From a checkpoint of a small image diffusion model: activation silu, soap at rate 0.0043.
Rows from block 6, named by matrix and row number. Rows with one number belong to one attention dimension. Each number is 128 + 32 x the weight over the matrix's rms, rounded and kept within 0 to 255. All counts start at 0. Numbers have three digits each.
# v: attention value (model.enc.2.2.attn.v.weight, 128x128), inputs 0-127
# proj: attention output (model.enc.2.2.attn.proj.weight, 128x128, transposed), outputs 0-127
v.14:116113170146147101082121170193145181129147174093128144092149184176128115092124129180110092102138135171144125188140183196119123148083038115177122166118097143142126140109084129156115155080177113134087099039108186132134112136138122162061155107161156148152144085164200125131140114119127074132168116094110133129151065173153137161126126131153123088182128129090111040141175171126160101112103
v.15:123110175026076074123135100160122134131119129093211098099082141062122146072138073179134136131105064141101133194124168199174154041090131120160149157152150119112136107217109166111153160085154106077144199116157158088114141132122142131103139102105099108151130146204103185016179071102124142075125048082137104125146183160129103106134136102115200199199098090138165108132158102141105147115112
v.16:145140156183144173115109155109099159084107131111112152096085089106142141169114088131084116131142134126134117054149131113197181200120147177142130116158129187095164168137173096122151079107120112127142152116151114180070131170103120200055157004156085149119148095127137201104017147181158062136154147099180106125156102125064159153181132072113186094084161138179138160155163143111117147139148
v.17:109135128114150143138146089133141203184133081162096121115226136100086112092144140131191139186111112055105192124124150068072126162097121212154127132133144109097116142114125147101163076130123169154115080066096131079156062090163076076176182129146085131112128163156139031137255144129127130132077094066151163105109149104137152141098161122170128115183102129134120078156139140141135162106157
v.18:058078154069157159124079145118125095106094136167144122169129177139096083110196154142113090121095059082138057080132134190123178126138080123131119110061127163140028155049143072122132158167111101157216141141161158144150163120157070092081112185136151091097158139143134128133094085211098127123105192232077152084114128138096074139129109080131165138134041148094145188163165157101145127182176
v.19:123183101123139163164173134129098124141144121131161140156179213123130164153169065114142110162180137172152142213198138114145142131098138150092185121135080119094123165134109118204099082152159198120084101115104139162132167153183127125105165153120076112074116115084104156172162139141081159136068145108146179154131168083121070186076129115123223103027001131133142090199112139130103160112102
v.20:148138106180161124151095115120124098111094133150104089154134152149121159100156084153145157138145140125144179110086136174131122141176087081141141130101136168096165134156101116120128106118119110122073127158130114110128135109119094127117077166084117162133131104111154109137100166102133123127102004085089122225161092153137097109139148165132103155104100164130096087074161140127116120102127
v.21:168118092099132128147161180118098090117137124228140133138105144096093130144128054148089116125159132184118148113184100123201114185165137171094116134094133095114134111112176142086134104113180110059135156120162118205115152108133143135130181146117110110120128125091128180105097154116141133150082109126172165089156168151138123144075158108130166082106156080167138183116130049098151086166103
v.22:152126126173121058117158102133225107129123126074144083136209167182118103125114142189230147112142147061112115083097111148074060170156128118118109217123124123079199107120126148099133115134153123193100103126102117118130121127137161082169129117103184141185176138137109099164148138108144109158101139129094124153116107144150090085097216110186083081120171130144085079121067130112128085124137
v.23:174061159149183158095005162121068141081155137143044133125159093150123086121077144039034068100179126098142095119082127109067167127165087175118155141108154127129092147082184093147083163105138091186132179093187112116102104079186066069174121172079179133084170203194139130153079139104123065177171054134147089073109041122125089179151108127159082139108185154097109106089147090128105110153159
v.24:113141160145158072142116144148136105133118177052183106056103094068137138116111090175171092125134123113086062130174086119153097084151173171068113161161138182130180114131175165125110086090137088129139141082133150113168208144082168103094104097119154067161179103141148176030074124144090110122095131139110129137112193164133099156115134120143151100146141127139140171123145166130145163190142
v.25:137208154090104109175066067167110109176113151113112176117198103141174143127163116141061158168153085089129109202139121100141159167143172109053177107109118120136074144082160097119114128067102083186105136108125158134154106139159102094116089136131137093120157154099106107149123111152090051120097161068149101051098140096120084141113112102033168095177062142120123095142087168090117186108072
v.26:103135138064052199119152101117079161106114076160119158137159132131094127112142150105122125172119089115144099167111151095160166083042089173152116152107117139083154152142079174149127167151155179102104125137155130110055083122144066176110180152133070130089124199207106185164186144122181135095128088091190148092095091095133142105105132092100218178178134118106140048180181116141093143111135
v.27:146141168102112119151118123091100135115082099091078130184126115177117159153096109143094121103135092131157194124138160131113142172098112138125108116134126109118122148113145136119131124048111164193162142157123112153071071144128144126148150013143132166108112146108190147149121123127095107143117144174111089175155128100116098153166182054118104136116108168146086143111108051159135153088144
v.28:061100146078131109147095159132132144135105131145166124139147236141123130171093105149161164122141159138186099188159120135117142144100149131115192166206113131199186146120119133116116148106141143110087046051167181185169047104171170162163097143109115242145104094170117119116235103109142116120122098179148088053103032147118116134140173107112121128150145092160101111162153149063112126088097
v.29:092168095113131118125130145098162066111131137178119116174110221137157119124148090091075123104149163121170169120123123132165139117153126090196127146106125060099085110091116117147138176149082120149059146120147129184164133153109160133145108130128158145116111101175144105148158124087138134087132155119116209169128136152118125177135154117075147139174126105107135157157149124174100128113141
v.30:162138109155107123131099121173101154117144136120121166122136074109131149126103136082080142127152168084116128105159147111146142135137128109129211121134141168174174121091138123143100121100144121193130133132130118133180102098093129125089111104154139134145117112133118133137108107136115120123163124077172080126112102127104120173160132141089102123171079139133138167121130143102097119129131
v.31:143116116162103100071102127181158126164113098085162152101110175184154098197128180137132138120100111116091103113159144082103150180066079125102082166218083123109104118213158100129136137132066119151080148177114112099125144085122174113125080069189160120089119123093127168143125060139112084206065173170059141124116081111111122112123146144094120151037127164107131098098080172112155156150160
v.32:163177085136074166147070123127088086163193154141122178109073159156136155137123104106122139118112120229194114121163137185108116134220181129116148107170155119173029098240133108163101194129103129126152098137087136210128109147148130134173112214058164064131082128000121178187165119057103153127121037033123074146137124093179093131095135132132100180122127059099146175081122067141100044176156
v.33:121185090153119129141078092125132118131180132125156143169050104148144147160133076195128130067104167150151176101180181077167149142126177169142128099158134145146134093250098166152111201078134139098103107173068120199104072145140210121134123135095123086110112126047103179153196155088150128096177161097097090196109028075122148104125151146083036116127156079162117138105161116086109089106100
v.34:092153150173110137117088122208076170113162117130091132088151233215119135159095070117173177107170157209116066147119132178075192194073133139074133214160118126103216124117144134151121149084129140174131152191122199161149088091143183152098084105090163152122124098122153194205210076119102136167123070174157067236126148183187075089121159130140145167066188155149067083198114129131113085112142
v.35:135111073103148092128099151101193120121099084118097108115133191176140142113116158114131199128144107144133156155175138203084137123106107089142171135132104087099168158000138131119121181169156083110102104106157127149173145129123125098165151138147131147113153100184118110122158101111110088153134089183115124094110138177146130165150171150117164143151192142177162108117106089118092155135118
v.36:151128080089130151176156138092077120136152138155130143175111138131128147156187100110120087167142137154159133051150156071132132115148110181101191118141155108100052137089084115135123075144139161134135158143152125168140087126125170130132128195121138076158129105091093207155099097069069149116122123100135127126146122127106105143112128074134150075078079052158148187142137094115183114189094
v.37:112151143125184162154060102105108183234066111123142111138151082163114106069099112106107081160198046123094149149132062157114128178130180201120111176112164120067135154151162120142176103147149108158115140126140150172121180153121127171172107102108140085093151162143118076124146149126117097145160135055103205142143210126065085133136178092160149080144110137115148118159125058255125130106175
v.38:133071140051126174151167172107068098093039208103155112176095089131123130152176151134113093150088091130132092144131174118140060043147096099151163117123101133076087146098147108139122074175108125106170107148158095020070087131133111055149187143129078143162210160130164150130143216162153161094189117197164067069143159121210101145149108050183133084025086066168132174137123109105080137164094
v.39:088120162146255157138177087114113163169135122037161117138071102136141111120157092149119117107105096164155165138111083160150127170118087203101136144118143127062151185167148185131161076146169093112056184113153153098138031161106156082077111078125184160129142133166109103097088149113119114130167135088105122147153127105074134178176156098091126107132117159133037140104163085152161157083102
v.40:066095140149122140155137102138139167185019115128136123154157101134103148108140119101116097153110117054090115111137124075121153113130110133173135148135157128068114169102130111128134137156167144115141120146143098096105187171108154122136125113105154048139134169182072156087073096175141128193144178180101136126104152110070134141126147042126161118084116108083166140141097103177114123129133
v.41:164088157093136119151094135096081166139137139208072130155167178130109117179082121170142133243165121207128101179153146109112131127143103121119176075110156133154100123142114098119158096078137084103065075153099148043109078113162104112137127150127113205186141115138084090144178169133119131127094216221109130068149052161112123118117143073111179102133094144154076147089146076077154147150094
v.42:129072044131175107029205152150207067118110119154099113058081149126148077106113147162117158145160006083102201119206177159110073143084143112168116153095118093143091116123170120132181201108107134160128113080106145088129136114126077133145232075167110119065121109150161114130161141179160100144205109090123136145152151097200199172158125094174150149163159142107138132143141171133077097090167
v.43:084126052204145157217128125070088160091169080219102126125154126085160131102157144068132149125143139194128202104140117123126154140171150207058139087219116094109127148120124134157190094143162086071097121128090116163228125150101160147139161187093146132164107140168079152117165105029124146131162086129131135123136123157098132154116167107081122077216084066099153183113152029223133149121099
v.44:122128088122144094084202137137144088125160136153153109173101151123108158169174095107132178155127109089135141145153152144123121122100141068140155116127066124124155086084154191155100088199106177139166066123148104129143075093155140079166174110161135133141126103131169099157173110143056143093093114135141121117135185094177105193192161101168138150096073144163087121099091125115106148089072
v.45:126143186113120119220095074077045142091107185138162131154142096131125145095147120152081071107116183174132099096090111070141148066184167132116143100162149117095154121151113088164150096127130057149146180164119129126121147196100127103108143179113106104191132141128131130127108161104176133097192085151142078123131098152139118082138093116094139125160124058140143139116127164173131170129118
v.46:082197094149105141164086105109039130063188111145116132136185091073092142067107084111155072050096142125120049126140067125205195118131193144158151103142063182114126197085178110133122115125097059064155137092189111211193136145088068153065126185138087179179183162152082137146181135048136170026152086077149155130159131170124106086138142160097086010192117053159163125129177147168160170101132
v.47:127134151093129141046212089155109105186129120119163149082115078138196095161133103197123096173114091137143157189126120102152071151105155124094127162115130138148086173146141200107192152150143121125087112117104158168078038164161125141145121168157119101141132146067123111144139141130140119102152109008150142099103152096173159133117117075138095123125137132084083109177177095159116156053075
v.48:123181105156111125109127113118078144105135094108094138160166161181126160113126105170168191112145154129124158131159153199075157195162131131129099093085118195113196139079163184118204169083197145107133052123093137098194157098060107164047118123099112134139131114115106160151119113102156113199134169155082113117129087123165140156108152095094067150103135154167155081115104094068088140140156
v.49:150121106168164125091216102107090127162148073061108120121083115154140088139135085193139134146143140137136192123140197123109099158152153147101118109110151145132142095131079162120173110130165117159114103099089132125153099167107122169142135121145087077100148117100096181142074176087103131157157184056027164117146050102180157162155146120121128135169121130136193112127138141087093116099162
v.50:122158145167101114156135105109162096132079165070210164149129069113188136191182172177128163148135152120150147132095102071109132126140144072135114079161103136126155092104123147125134113156162132163101090156136083142087113158128154098190145121144125085191146125087130144107161119152154135140133110143147119084093123099177158124191152129076132124182153098152130125129108166112081186091053
v.51:155108187132104096147094090153135098130138191138136092124121140158080144113129129174101181121066115136159116160150208216171142075130129095139135117107101119129096135140142067114128172099132111108134109146110138148077109179137132116123120092161149117104161086096112144093109139170123151096159144115144141141123131120120138102126118123163105129148077120133054120135123139140127137120149
v.52:174121163057098088133074134127117120149114150140107089175125102118108164107124134162105109181104090086163079106103189178172107082133127121160101114090163093097117091153162082077163138073147105129155146141119118116034149141155101111115103105130046115117157156118153132075136152179110117131084148115111179138164183157159128121122133114143133164112160106136134080115154134123121152146138
v.53:079120116134145117112114143158163119177127134160145110207129075127125133160149123113088119114130110144103130140064081145119059207125121149134044133140140137120194031112177144112107098109119131191111155142127107125140142107162156108144105100119156098098079157039186082119108107116112128179085118131122110129143209138092104137163133151125117142160168205143122113125094120093121129065108
v.54:143104172077126109111076091167092148154057125101123113153157183163131134148117138183110168122138130067103104143084060115065151107059032065141053100097122178100219143076068146160144142120119162136041107161121138107148145144145078109121101139150054182118200165141047111104071166143179125111124154185132116033080073167094102095194119160062161164085142196152069055149108180106117216057112
v.55:065131028158106129077198145112116094102148134149118146168142134115141169141168141149173066148096114115114117098097122095173080181112145144093112089141085130158089074136176145114078115135149140099175125059132105100146093114098152129114149127133092123136096149090153151152095111083115163140099245102114121107149133102177181107102103097162113074043125116145122159119143110057093105108075
v.56:148177103130188092132095086178138152133142141134083105169149097176128135007139046118059068054139063152119181104144181136175221160136190214173121167104176103117109106171204111183098247033117155168148224134151163134101151131157173131090127079108158091053064179176124139101206087137110036185201181137112168202126176113033159123150103100166040079095148155197115123143118083179129039132120
v.57:132173143088083096163060095164126166121142096158115138128193152148116163158078147155082132119151221146171140184103144137182148067090134124116158064121120070156140088161105074121121065064053095161096140167091117141188078109142137092147114122169081178156109105059133110109170136116077136103093201149157128158141072148107149113133098170097141166156094126142104105073137197128125095095147
v.58:172126172061094128138123118111104141158137140126098109107198131161087151046132143105100123150153105143143107102052122157119110133104146092042091115099187106140133118157121072160184111094136100163109147121129158112109081177142118165121086128146069132104129104103125121126139157137157139113127145089146197108164138178146123147123060147219120100169146152132119131146170128169124135146136
v.59:188104128075159119112192122079165129089152133124127167098133156120136132135114194118138088186137120129137129117151133140119153088112114116193187094118152131172034147111099094153099122141113126127182151119150111135093123124129067143084128169135082122141127110131160128120102150130093132097149165099118164121160121111176166137157072120143194163073089149106135161112139158122143121180147
v.60:138141004212154108097134084154114145083201075114049110174123190185101122166106139129132175110166104144087150192152152112080093187136131084197110085144106156165142109134166212165074103083140156150143146131124157132105159081174129131171132180152126102096120159075089069144119128127094144136071217168071193100119106126101125126085163145072095127158048143149147138060120088095134079097129
v.61:180083137116094144229064191070117137145045118120143135153156118109135157106116186128117131117172155107137137091128105115112099120201062083115080104130092089127061135079155095078165097133129125194117082106120160102150143051131109104214200139155151165139148147117164072127168121149134105121110128206144125099102142123112065147110153109132086039240154125164106138129099100111156124152125
v.62:058141132163142217120216164105155103107116119118104160079144055069113084124093111064155137132135116112115121099129086116122081141157184130095168159096138137108127064150136090152154039195093102127171132147137062081178128144104161129106158082141197069127114125191136173145099146154123177122157061121150175108174131106153184189111156089200136100128184099108159222107122176189129122163207
v.63:085133053068144157188167119122089101126128171143139171153127075095097170105214153094097134141160063172158115112108127105107085149130203149104146058093191166156162161112099068168052127111139105141179113095155159106185151159101107146099137249138106109178131167085111146116127116116127133136184114067155100107125125153186105111118068175129111083134118039152163158153148135074057122161112
v.64:157160109103162115157165129119104148141109094147104146181145160139108099142136147124137092131124133144127148139139139142176143141112085141145117098112121091070124140145121089185124099097126129129115121141102117126113106103145106163112132143148082136115142111116080170115063142108124115146131125158156165135163088147100072149118141115108169115077083104108136115149117130113113171118139
v.65:136130133113127139139132065135130118125149115142142143126124121117123152137151140139087145126073147111096088116094150126116113085137133158088127093105112127112149147111126137136108134152168107136153142081174119131139127152125143121073093110128148071091133129128108140142128126155147142133175144103140113126102149116165119125174123133128155145100130148105142146181173163085145119090119
v.66:125100117105103117157121126145132140133131127155124131128150084084138178147167120146153108147073149141122111160143145115117125068128134160138136147119161096149113123123082144116150139129139124058157117112084145125173136141123119108152122168136159112120143145149107105128202098094105133132122120155143094126142164137115113123136097144129140104088149119084135086162124124168117138124089
proj.14:095183078115081164166109083133134093136117100201120191190106113139126128118155113089119165137152108069133139071120123104115140170183157163114120092165148122147160094118104101109145104150135161176154183233158077123180091134184126105177130137086133114097126141081117130134131124134148142168122111145132113118125155109103111110140119133076130152107151103145136207094079132099115135141159
proj.15:116148097185127227102070177176138102112123170138103177135177098161158154158169157172169108161179151110165113050104145013087090212176179141025112081067132124187124147055135097152129084131089140149097132163095082112119110134125143088136099151169130096074097096037118082187084162161138119163121166172140178107108085107155075158059080082201096072068203149136082135162095163103124107139132
proj.16:068096084106173092154134119099140154176186120177134126165182192153071091071145166132176098156182100110133179255105051115048055139151142121171174158081142113158125120100116195104127205112138140168152043119057102077217119119158174119184131199079143152121127120145159081133197127095158164144148082143100169130117165138191143120173158181092038131150097141072163102147094125163129093109097
proj.17:165160227104093092112133113132178055102108131072158143157117122158197160210136133111083101133107145199117014083095144174175152098130104115136117171151131123123075123208212082182068203185158075078160205164211094132031122144147143105075086131116166121067162086081125114131017095225099097108119116144126130181175142153090102156099074083145171127051119145129138115129123188103099085136138
proj.18:213089071117109099159220186112140121154123121109140059090161065096170138128095170099163176135147231150098218199092153160087083149156141139130083137169181083081180116166104143069174067105155110089048082137096115111147111157080150142170129127107078213158125133167137119146203168081111167114110091078157095099144171126202143106098122143122116161081194095094133130150152105205053167080125
proj.19:157114114134119121091124143045160135097186146150122100108105032050119052091065158111151135066060097125082131031071100190149165123108161136152099148095120125127103087103134158121135190080078057107215102096143148093126130049149099148120122108177160164209120134189135109121106154130208096125153097165112065111070124166112192039137160147146022119205223118122122142065135107121168053129142
proj.20:104166209087149138085107134162094165157138110080139155122130093161155084137112148128107105088105140133131050126181138101115169161074184145082104127145125121059090149119121127139155148148089131162123129139174157143108107109161148109124156096148148085086115131135097142109135084124135138139145187152117070050054130090079145157107105079104144065142102133146093139128081114112129123108097
proj.21:126120157160135119100143094120130121100163127104133132074146083059112106102127161082160119144110115164148115149142108126080159075115165113202159107150134154164077084158062083184098121116095154142192077137118087033142158170143148164111105174164171096122078097131102108084145094146103097143126136165125112161111080120162151123140117135128119112176087155114096135123052158150150137211143
proj.22:094137108112109091103138157149092115157138060136156140144086064113223128137162160022022123094109116192098168161166188168146216115102142161126098089164143109177085121109146114184120103159096151122148129159187154093118154125166061148090095152127087133069090165180126108141135108144114099147172136164159103103108138153115171144152083140048175194112072152130162148103186152164147146117152
proj.23:145192104121105054139194105091140130179082137082208174192101175115118138158224164205188163147077142154122129090188131125168055147146109107091015134157121103055166107191066153137162054154101147071100104182102132182155150168077183169106152039182112158175062095067095096085143118160157149131078199131097108166166154126110115101160070153138169078126061143158134118121090140117127142099114
proj.24:122107097133156166131136132129152144122125132223122127190163149158186113102156151115093146155151124127106216186112169135129143203083110147113164116032160062193103127090094088168122161084093132123104084143118132135180076136089105144124121165144095195135045114162108080215179143131174117144180138120150139102153165142150173065140126123167118132105104102080104149153147083136134150087103
proj.25:092105134142128136080118136123127127073187130147219076199081179148119075120113164126147105110068170175122124055097138127109151125162087160164079170080172090093115065130121110103085166127113112026134146181161134179112101143078156120112106103170166168172118091132130135123127141130149194117167079160089135220159102146080108059156134117150096133062140117125040128144162111110146103107114
proj.26:141145136176097067117140153096190055127188164114123159138147156092123154147109136180186117117131164117114151045111097179102084140211150147144118114130115116137116042112161115089148099130119171120162161103090101122145128114139170110152133060084147148151125063050200098147072153121137155146095097152104113140161133135154124147103149158187096124098130147176181174086076139135134106142118
proj.27:140136100147185133104074123133106156129168125085120138113136121094079097127160199059112153123091140093115076125119077132107114102168145105157141167120125128127137175170142151199088148204087082096138130152097142125124230087164083117117081140160136063105130145139063097077119090170101101130165097113154106121085134151088099172105058219092087161137116159143144095126086237085131052185140
proj.28:205188073186053111093066130144190108113195108164103146118088012136125157144114149083152199077125127091110138004104128190142150117204052108127062057173124098155102105157125108111116065139143123145152193223137121072089190080107103100098158172174157043166103159086168073138061114108095108148125166135143149164152172146144105136092095200106097165154190156141145182047073129092169131158124
proj.29:180137138160093169163117124153080142141103168080138142071116039128090083149139150137152147102120135129141112108122110148075127132207179141109092145173139192132158117161101144143126086108206125140176140147115164125053152133173140170131125115114157068114175114077100154135114151149098175143108114138105082117091111061119119082073110125145108143115137146122079117152111126095141087144105
proj.30:088112141132145144150142131120150142179136145128132125155123170172112097150145112188123144144153105152141190210132104114113107137141095121091114127154144115106130138143111138090112194133118090114104090098096136151129097147143115144137154140133102141166172105114154147113149150099163126130101159128101156130158140166146149109137108132161133127123167122098081126119145119097156111092104
proj.31:159086056114143109163130108146171147148121124075096100112116124137117162083110105126133183115164156126110187122113129145115114151139113118195124138077136118142176162060144141129130128101160146133152127099159158116144089127134030148134112161082045096113147196210149127147142168090132124063151128129149105083105130147183124098128146133166103141159181103138116098106166095149117130057132
proj.32:162060108095143063070188194168193100117025094090136104113168135052120155148110138173091146155136095045089165123107093115132121112038095099166052129066125098119157170113146150129153112127150130140096081100127161083164164079115104105071139076143053161107130137255189081118062174153167100082123250223159186098143121142110162131189136119135159064140153197137162092163113172150088182082149
proj.33:131081151104139130081164184136112112132102141127110115097170129088127126129099160062103144159135103077108117178073082152111111079127108080141130152088126138123161152039169078125128071162086124167134136069121142088136145067122085139121155114136111145170137141179195070108056103128126144089115096141200160067136214199107119154169130103147150123130130205121162130147116139170100169149126
proj.34:166113059155100108145147124074166088156140107133129120210111097045193148138136156189063030164130062084138196106137146100139079095199152202178114068102141096147006168150119107153095147122211118111143138117150116207142129129126136153133157173115107182177082145108188076085075148143155162125163162043075174093172159119136166150136151085087133099186082052065218246121171168122117155201106
proj.35:106141203164113187094194113119124127133146191150166158133141069115100103142118071139158079160117094120132119091128172052113146136117151150107141124168177150159088129210062142141158148091120136107145147163096094074098102191188150134125090176124177119100125127132142123119122162120150145151119228121121137157107074095126118076087128117164097097079082075101073173142151151141156140156129
proj.36:149149122174166107087092168177144110142135137096131120061134114134131115101077115113127129069120127147135142184121099215180117150112252126171074129124189144101191147151200180152143144184152065100087087117132166110128174115104107112101142086124118129071099177123136111113136131139163142133124097132142141123157138132156179140120125135145134149190128150100141102119098164113080135101160
proj.37:204105101169139048091161189108188107059149110131099140096099191110145154235129122151149205094123247100102116104102143140130164130106007111084154100142124113173084120130113155094105123097113169096118128124112093035148128136084102123079153100195085132192097093087148146154135115144106095098120148191146024067142063102255182154100128155140139158114113078128125126103143126064178155136116
proj.38:156210093164173113107132120107140147153250130183167100136117153102109084096100124080120117034122122135124120133118090119080161206104175154142115145097116083135143103140123210125120161112150118133107087132062138212169190113133129184120121069121141061101102142121052105101148122175126097143115148061117173203116094109000213089130144141066110190179130188083174107114125139119165123068159
proj.39:166168068133102121103032130136148121115142107181117129108123128113122118199090139124181180139156190080075047101154117105080112127108078117168144110153107134163096139078157073094120127107090117135123054148094081125136178130119103153153128188147032068143140121054148130129154124154076148103065115109173077105141158116178106111094128144145117104144093101102146135102110159097093120193204
proj.40:188132130187142132103117152151130129117255089135106146083109164200117123153093114110134145096152169191154121125074131175152145174148122155026135117197110153192135097124106133148103097145078157123098122110101134194113106121052122157162172113194122127155122103039146136167182113070114091118105127105167120146144096111211141139070090192155109172164141134178077127075124116069187113126153
proj.41:067172141120150139087234139165150095112153164095183120105146080088092179049110144113159101090088159077110157101090120166164120145090158119173143244124104110088197101105202131125096169154119155188173144119150070186194143169134097153128138144145129067046107122136192154098069082138153118140120082065162113143149135125172158135149125132104033124120131138135191142133093167162111147123130
proj.42:109209188103045141210119111094058167140099093144109098174132103140087127143188133135151093151120235197130074127077105111104190102171086115060098055109151152128155157158069098120078072168117120063140127148125111096052149144128143152114082212174205139165115165115008115113163094105118141103114161163103167132145099184066089106079134143128116117068103122143128105148137065117173157132137
proj.43:195121154100155064075133146163113071145085177060118111111134178148114164165113128176113120110167141102139096138148150121160123111104118087223140170066142186145137112123134192134069138168110190132139164107170089085074158150167110158120088123131064076059182123112168178119069117177126094094083188145138154073145072118186101160177084153216111183092138127177119137155102189148058095150181
proj.44:176139146128135164130103158106064170125152112128142137097157075141136078111091161170142068091075120138098118116138112081109134112136145163118097157123174128082085227146104112112134147103171058097114114164085123119047138103120122143099131161134138119089138145122099112121165147150214141128162123142105115160123120147062131081107101138098124078101167151059156142194166151129143093165139
proj.45:115134092144135104065154157150134120160181140145098090093202157141175123158105070090134222082184131130137167176173110104115110131104132145166148122130131163187130092098169219097130177134119169130108083125113135092138157109206096151156139048124098152105142128111156118110097124194112097150135172134150170107032129100105163160135140155141125151108133138144128133105102149123103087116183
proj.46:190115140099127115087153133106156106210116164146202097141135119141145154185152142067104252109124155098085174080136151118018119155079095131106110131167140109161164037097072144112141158126128161172127175158042127065131103114195169088175088000070075107086095110087148136078102075159126117224137106121161077089107142111116161154124107114115163193056113219095086167088067117095110140133142
proj.47:129109069111102119146066103122130132071127109164132070134120150050131150133186131090129179131074207070068113048144132191104184106148066096178061106087097086090150125082150041144071068147139146137155145123131177096157185078082079075106138131112123094112130119160114055140137104136085138125110110218113131168197138170088146128130117103071149143094141174111174102128120154094136159164165
proj.48:115088140076168146169097131115172124132120153134144121146123145080128068147105147115072059180114118185154124123149114104139124102114112166161184120179126128106072114181087040105043152149069063100123139144187121197125089179175147117109131170080124134200141131120145139103123118084138128089105118107153134161160043169077115106150131182173127100153093116168063216143112134144144114185103
proj.49:112131150076172062155010184111141164062083167205099107130132170129125117116175184069128123128156182152118132148130081164111169104148089135142104084111151148094136135130105047144119123123090115117151156173156113118122176109138121150074122164132150219245123119133094108100135113153139141085111080221158103150124087189098096073116115157099145135124127082166083123133104102139177155180154
proj.50:121067120108131116070113164144102145101200125175092089113165168158141091093103089048129094117112103136122173149152141138127156110160126143154149173119164145131144136086177157128126197112110094129140143135105166109104153090136092117086116107084121148075149108161168086135113152145137083148118132154102140176118112147095119127128116151143122154078155162109114127157150131151171078153171
proj.51:102140097113134156153187174088077137098094094160099158118139124075175107148105146094130086137133141120120148108102060042073097122156137139131111129095170130111152133106099120135135090193114115136119119101094110137196127142143111143135164132126130204150128144149153131132134143155167092128108145123137133102144127158144114135126115159082154119111168089114194140110143151142145129192111
proj.52:101151090182122150138177152095124144098182114139136153128175127068144078123089113139140166151158223159130179158143087039071123158151136158127144117131148159151107142066106177128147121169116095079107118157120126142187089155125104134119134117160188145112118135113085089111163132121171126101144125139136043081094081135158114175127144132116147094133120088128117170153094129126137117141109
proj.53:151067132145093137137140133130107135091141125076136133087112155115173117126076120184126133158162138115134110126180183100162124063127105126119203122115128146119056188095166118112171145061153126057148115117165136130070090125115089109092150114142111158175172147199131157168129186135120130049137094095099084107117127115146084131148150091136170105082099070053128100156209130203122124140118
proj.54:108139123164129162156159071090162114104158135109139117081115143137136119083139106066149074083096120162129129117136171161199089133154179153108214138110118131170061068140170081101106120082088121158178162088165112138144109135159148117148110130112180110148093083138182133177124103114120082202114132125078120205085123084117150073105128101156048089159120146160132117115135089112150084145109
proj.55:165125186052115166175060076160077151182150136132165101142096117077134090072098112103064151111095147145165091141174158162139175086163171110189110139147118143041173152149078079168141111169130105112126139189160165202073132099122138110131096114048179090116122181141062110071171110118122162113161000084138143217153122170055090119136157106086149156178096127101143125155137141170146125146115
proj.56:110162106199078183151140146102108087175140119117069124148094144081119123224080159161131200182157216086157090136109114110132017121122058100035161100135097129145138094142114121065127000174101147102091091071069081119122096145064099180177141116151151103253126133120181153149103114111116183079086112040183098047184120111222146197082206105145197121131078116097219168089200113150141165082161
proj.57:071122172166104118132249155096094114072096174147108133112108099105161132124148126101174151111160097109074153163099129146111017140167151089121134184084147193134174142070171171083165148142179129125158157081169101072075139118181110109144153128077139199101157123178180153138053141191173141108185052120105117034121210157178087144144115104099104078108159123123173116189128127185100107133093
proj.58:110167117168177102159133096091154147076070126155124104148095162066160126185148140166134164103095189099129141150199121126152127106170114120186149122119116128111120140113122182075097142212140099116150108102158157069179157136172120119145120131097162124123161123177133118082127066150083113149131141205098082114101092146121153119148201101066169107104100105128159122131099113144138114141133
proj.59:072176140132113162132059113148086168162078135083093123155126096165070096101175080123161177083118148122131136135103130156118127182137154126109037156124120129082211117154131181116175120123117103155067116162110154092150121106134179094164121124129183141137088162151047103096154131113152190185128127176124119181104139144065101128120153119116032101172155172169106078142099112100128139049127
proj.60:139066242070152147087131234084166148143093175151216143092144080091126135060094159135129050168038142147155119015108101160158174131133176146000113160045140114061133160129105030174200138084124143107104127110115117140153068147103124124074145069179154238186049103150152171204113144095212100131147050121184060165129158138154147090141112136169153072104176128129105103156110117151160158126121
proj.61:085128173141140098050206106137193090082193138128185090104137147090146106157120073107150126159070073117129172187161140090133138163035141098160254158117152098136161132189161177115067200097160181070166132148183075082103091255168146119058128120110109067103144113130156185131092151175132063124154150077104107109171081080198173130144125153129149166039089113114157133109133145196148131093138
proj.62:219154109087173012175040098153060156145106127166130120168080175237122199165171149135104140085166133176139099151136142160155220137133045110141115101255097154138187186130085138132110164102158143130112124108124147163080180137112131174171134149126097140106148124062055162100198089098058105147109150132089126134114109144111114091100078173095166186153055117133097093123122077071174139101159
proj.63:143098187100125110105070130162131143132131133115123100149122164145140090137066086156091151085117162108143134144164124150147146109155096139123099133164128089098118088132157206110189141119126117116127124159109174154094162066132105105103104025081135145138144126157140130125142148111135145145116167184111147172094123151002156123131161109121182177134142215129097108120153114146160151034140
proj.64:146119132128142054110106186132156149133068135122117147149165057153152164108167106158099124135128197165119090096141138122121142143106131132127131100142138104124109148106128153110151129153103124131086114121141124110067149133160108112114136125132141136104085110128089084116109110128102131083116125092120120094137106076154132115073140118137128166092067111169104109157122076083146103133140
proj.65:119129128123133144097163147126134109146116144156127133118155157185123139171138142122102149114179101122148120161085152168199161153170150096182148127124130122144106114159125075129139082163139116166127158161147104143128115118141141112144178121115125140163152102146163104081151133159108156160127119164130156094147106177111137174150112140147122148146116122110067147149076145138101092187152
proj.66:128143152126145166164114111127112142119151133151127120150112147119063132131125131086159137126172098139115137156099131163131101157146129103163148121141133140132133151124099117112123139124182121131110135100145130107158109146095150132127139135138141154125141111100119128095167126118119113079096141110128173162151134143140129139127135152134149157114112116113123121158122144129162121151139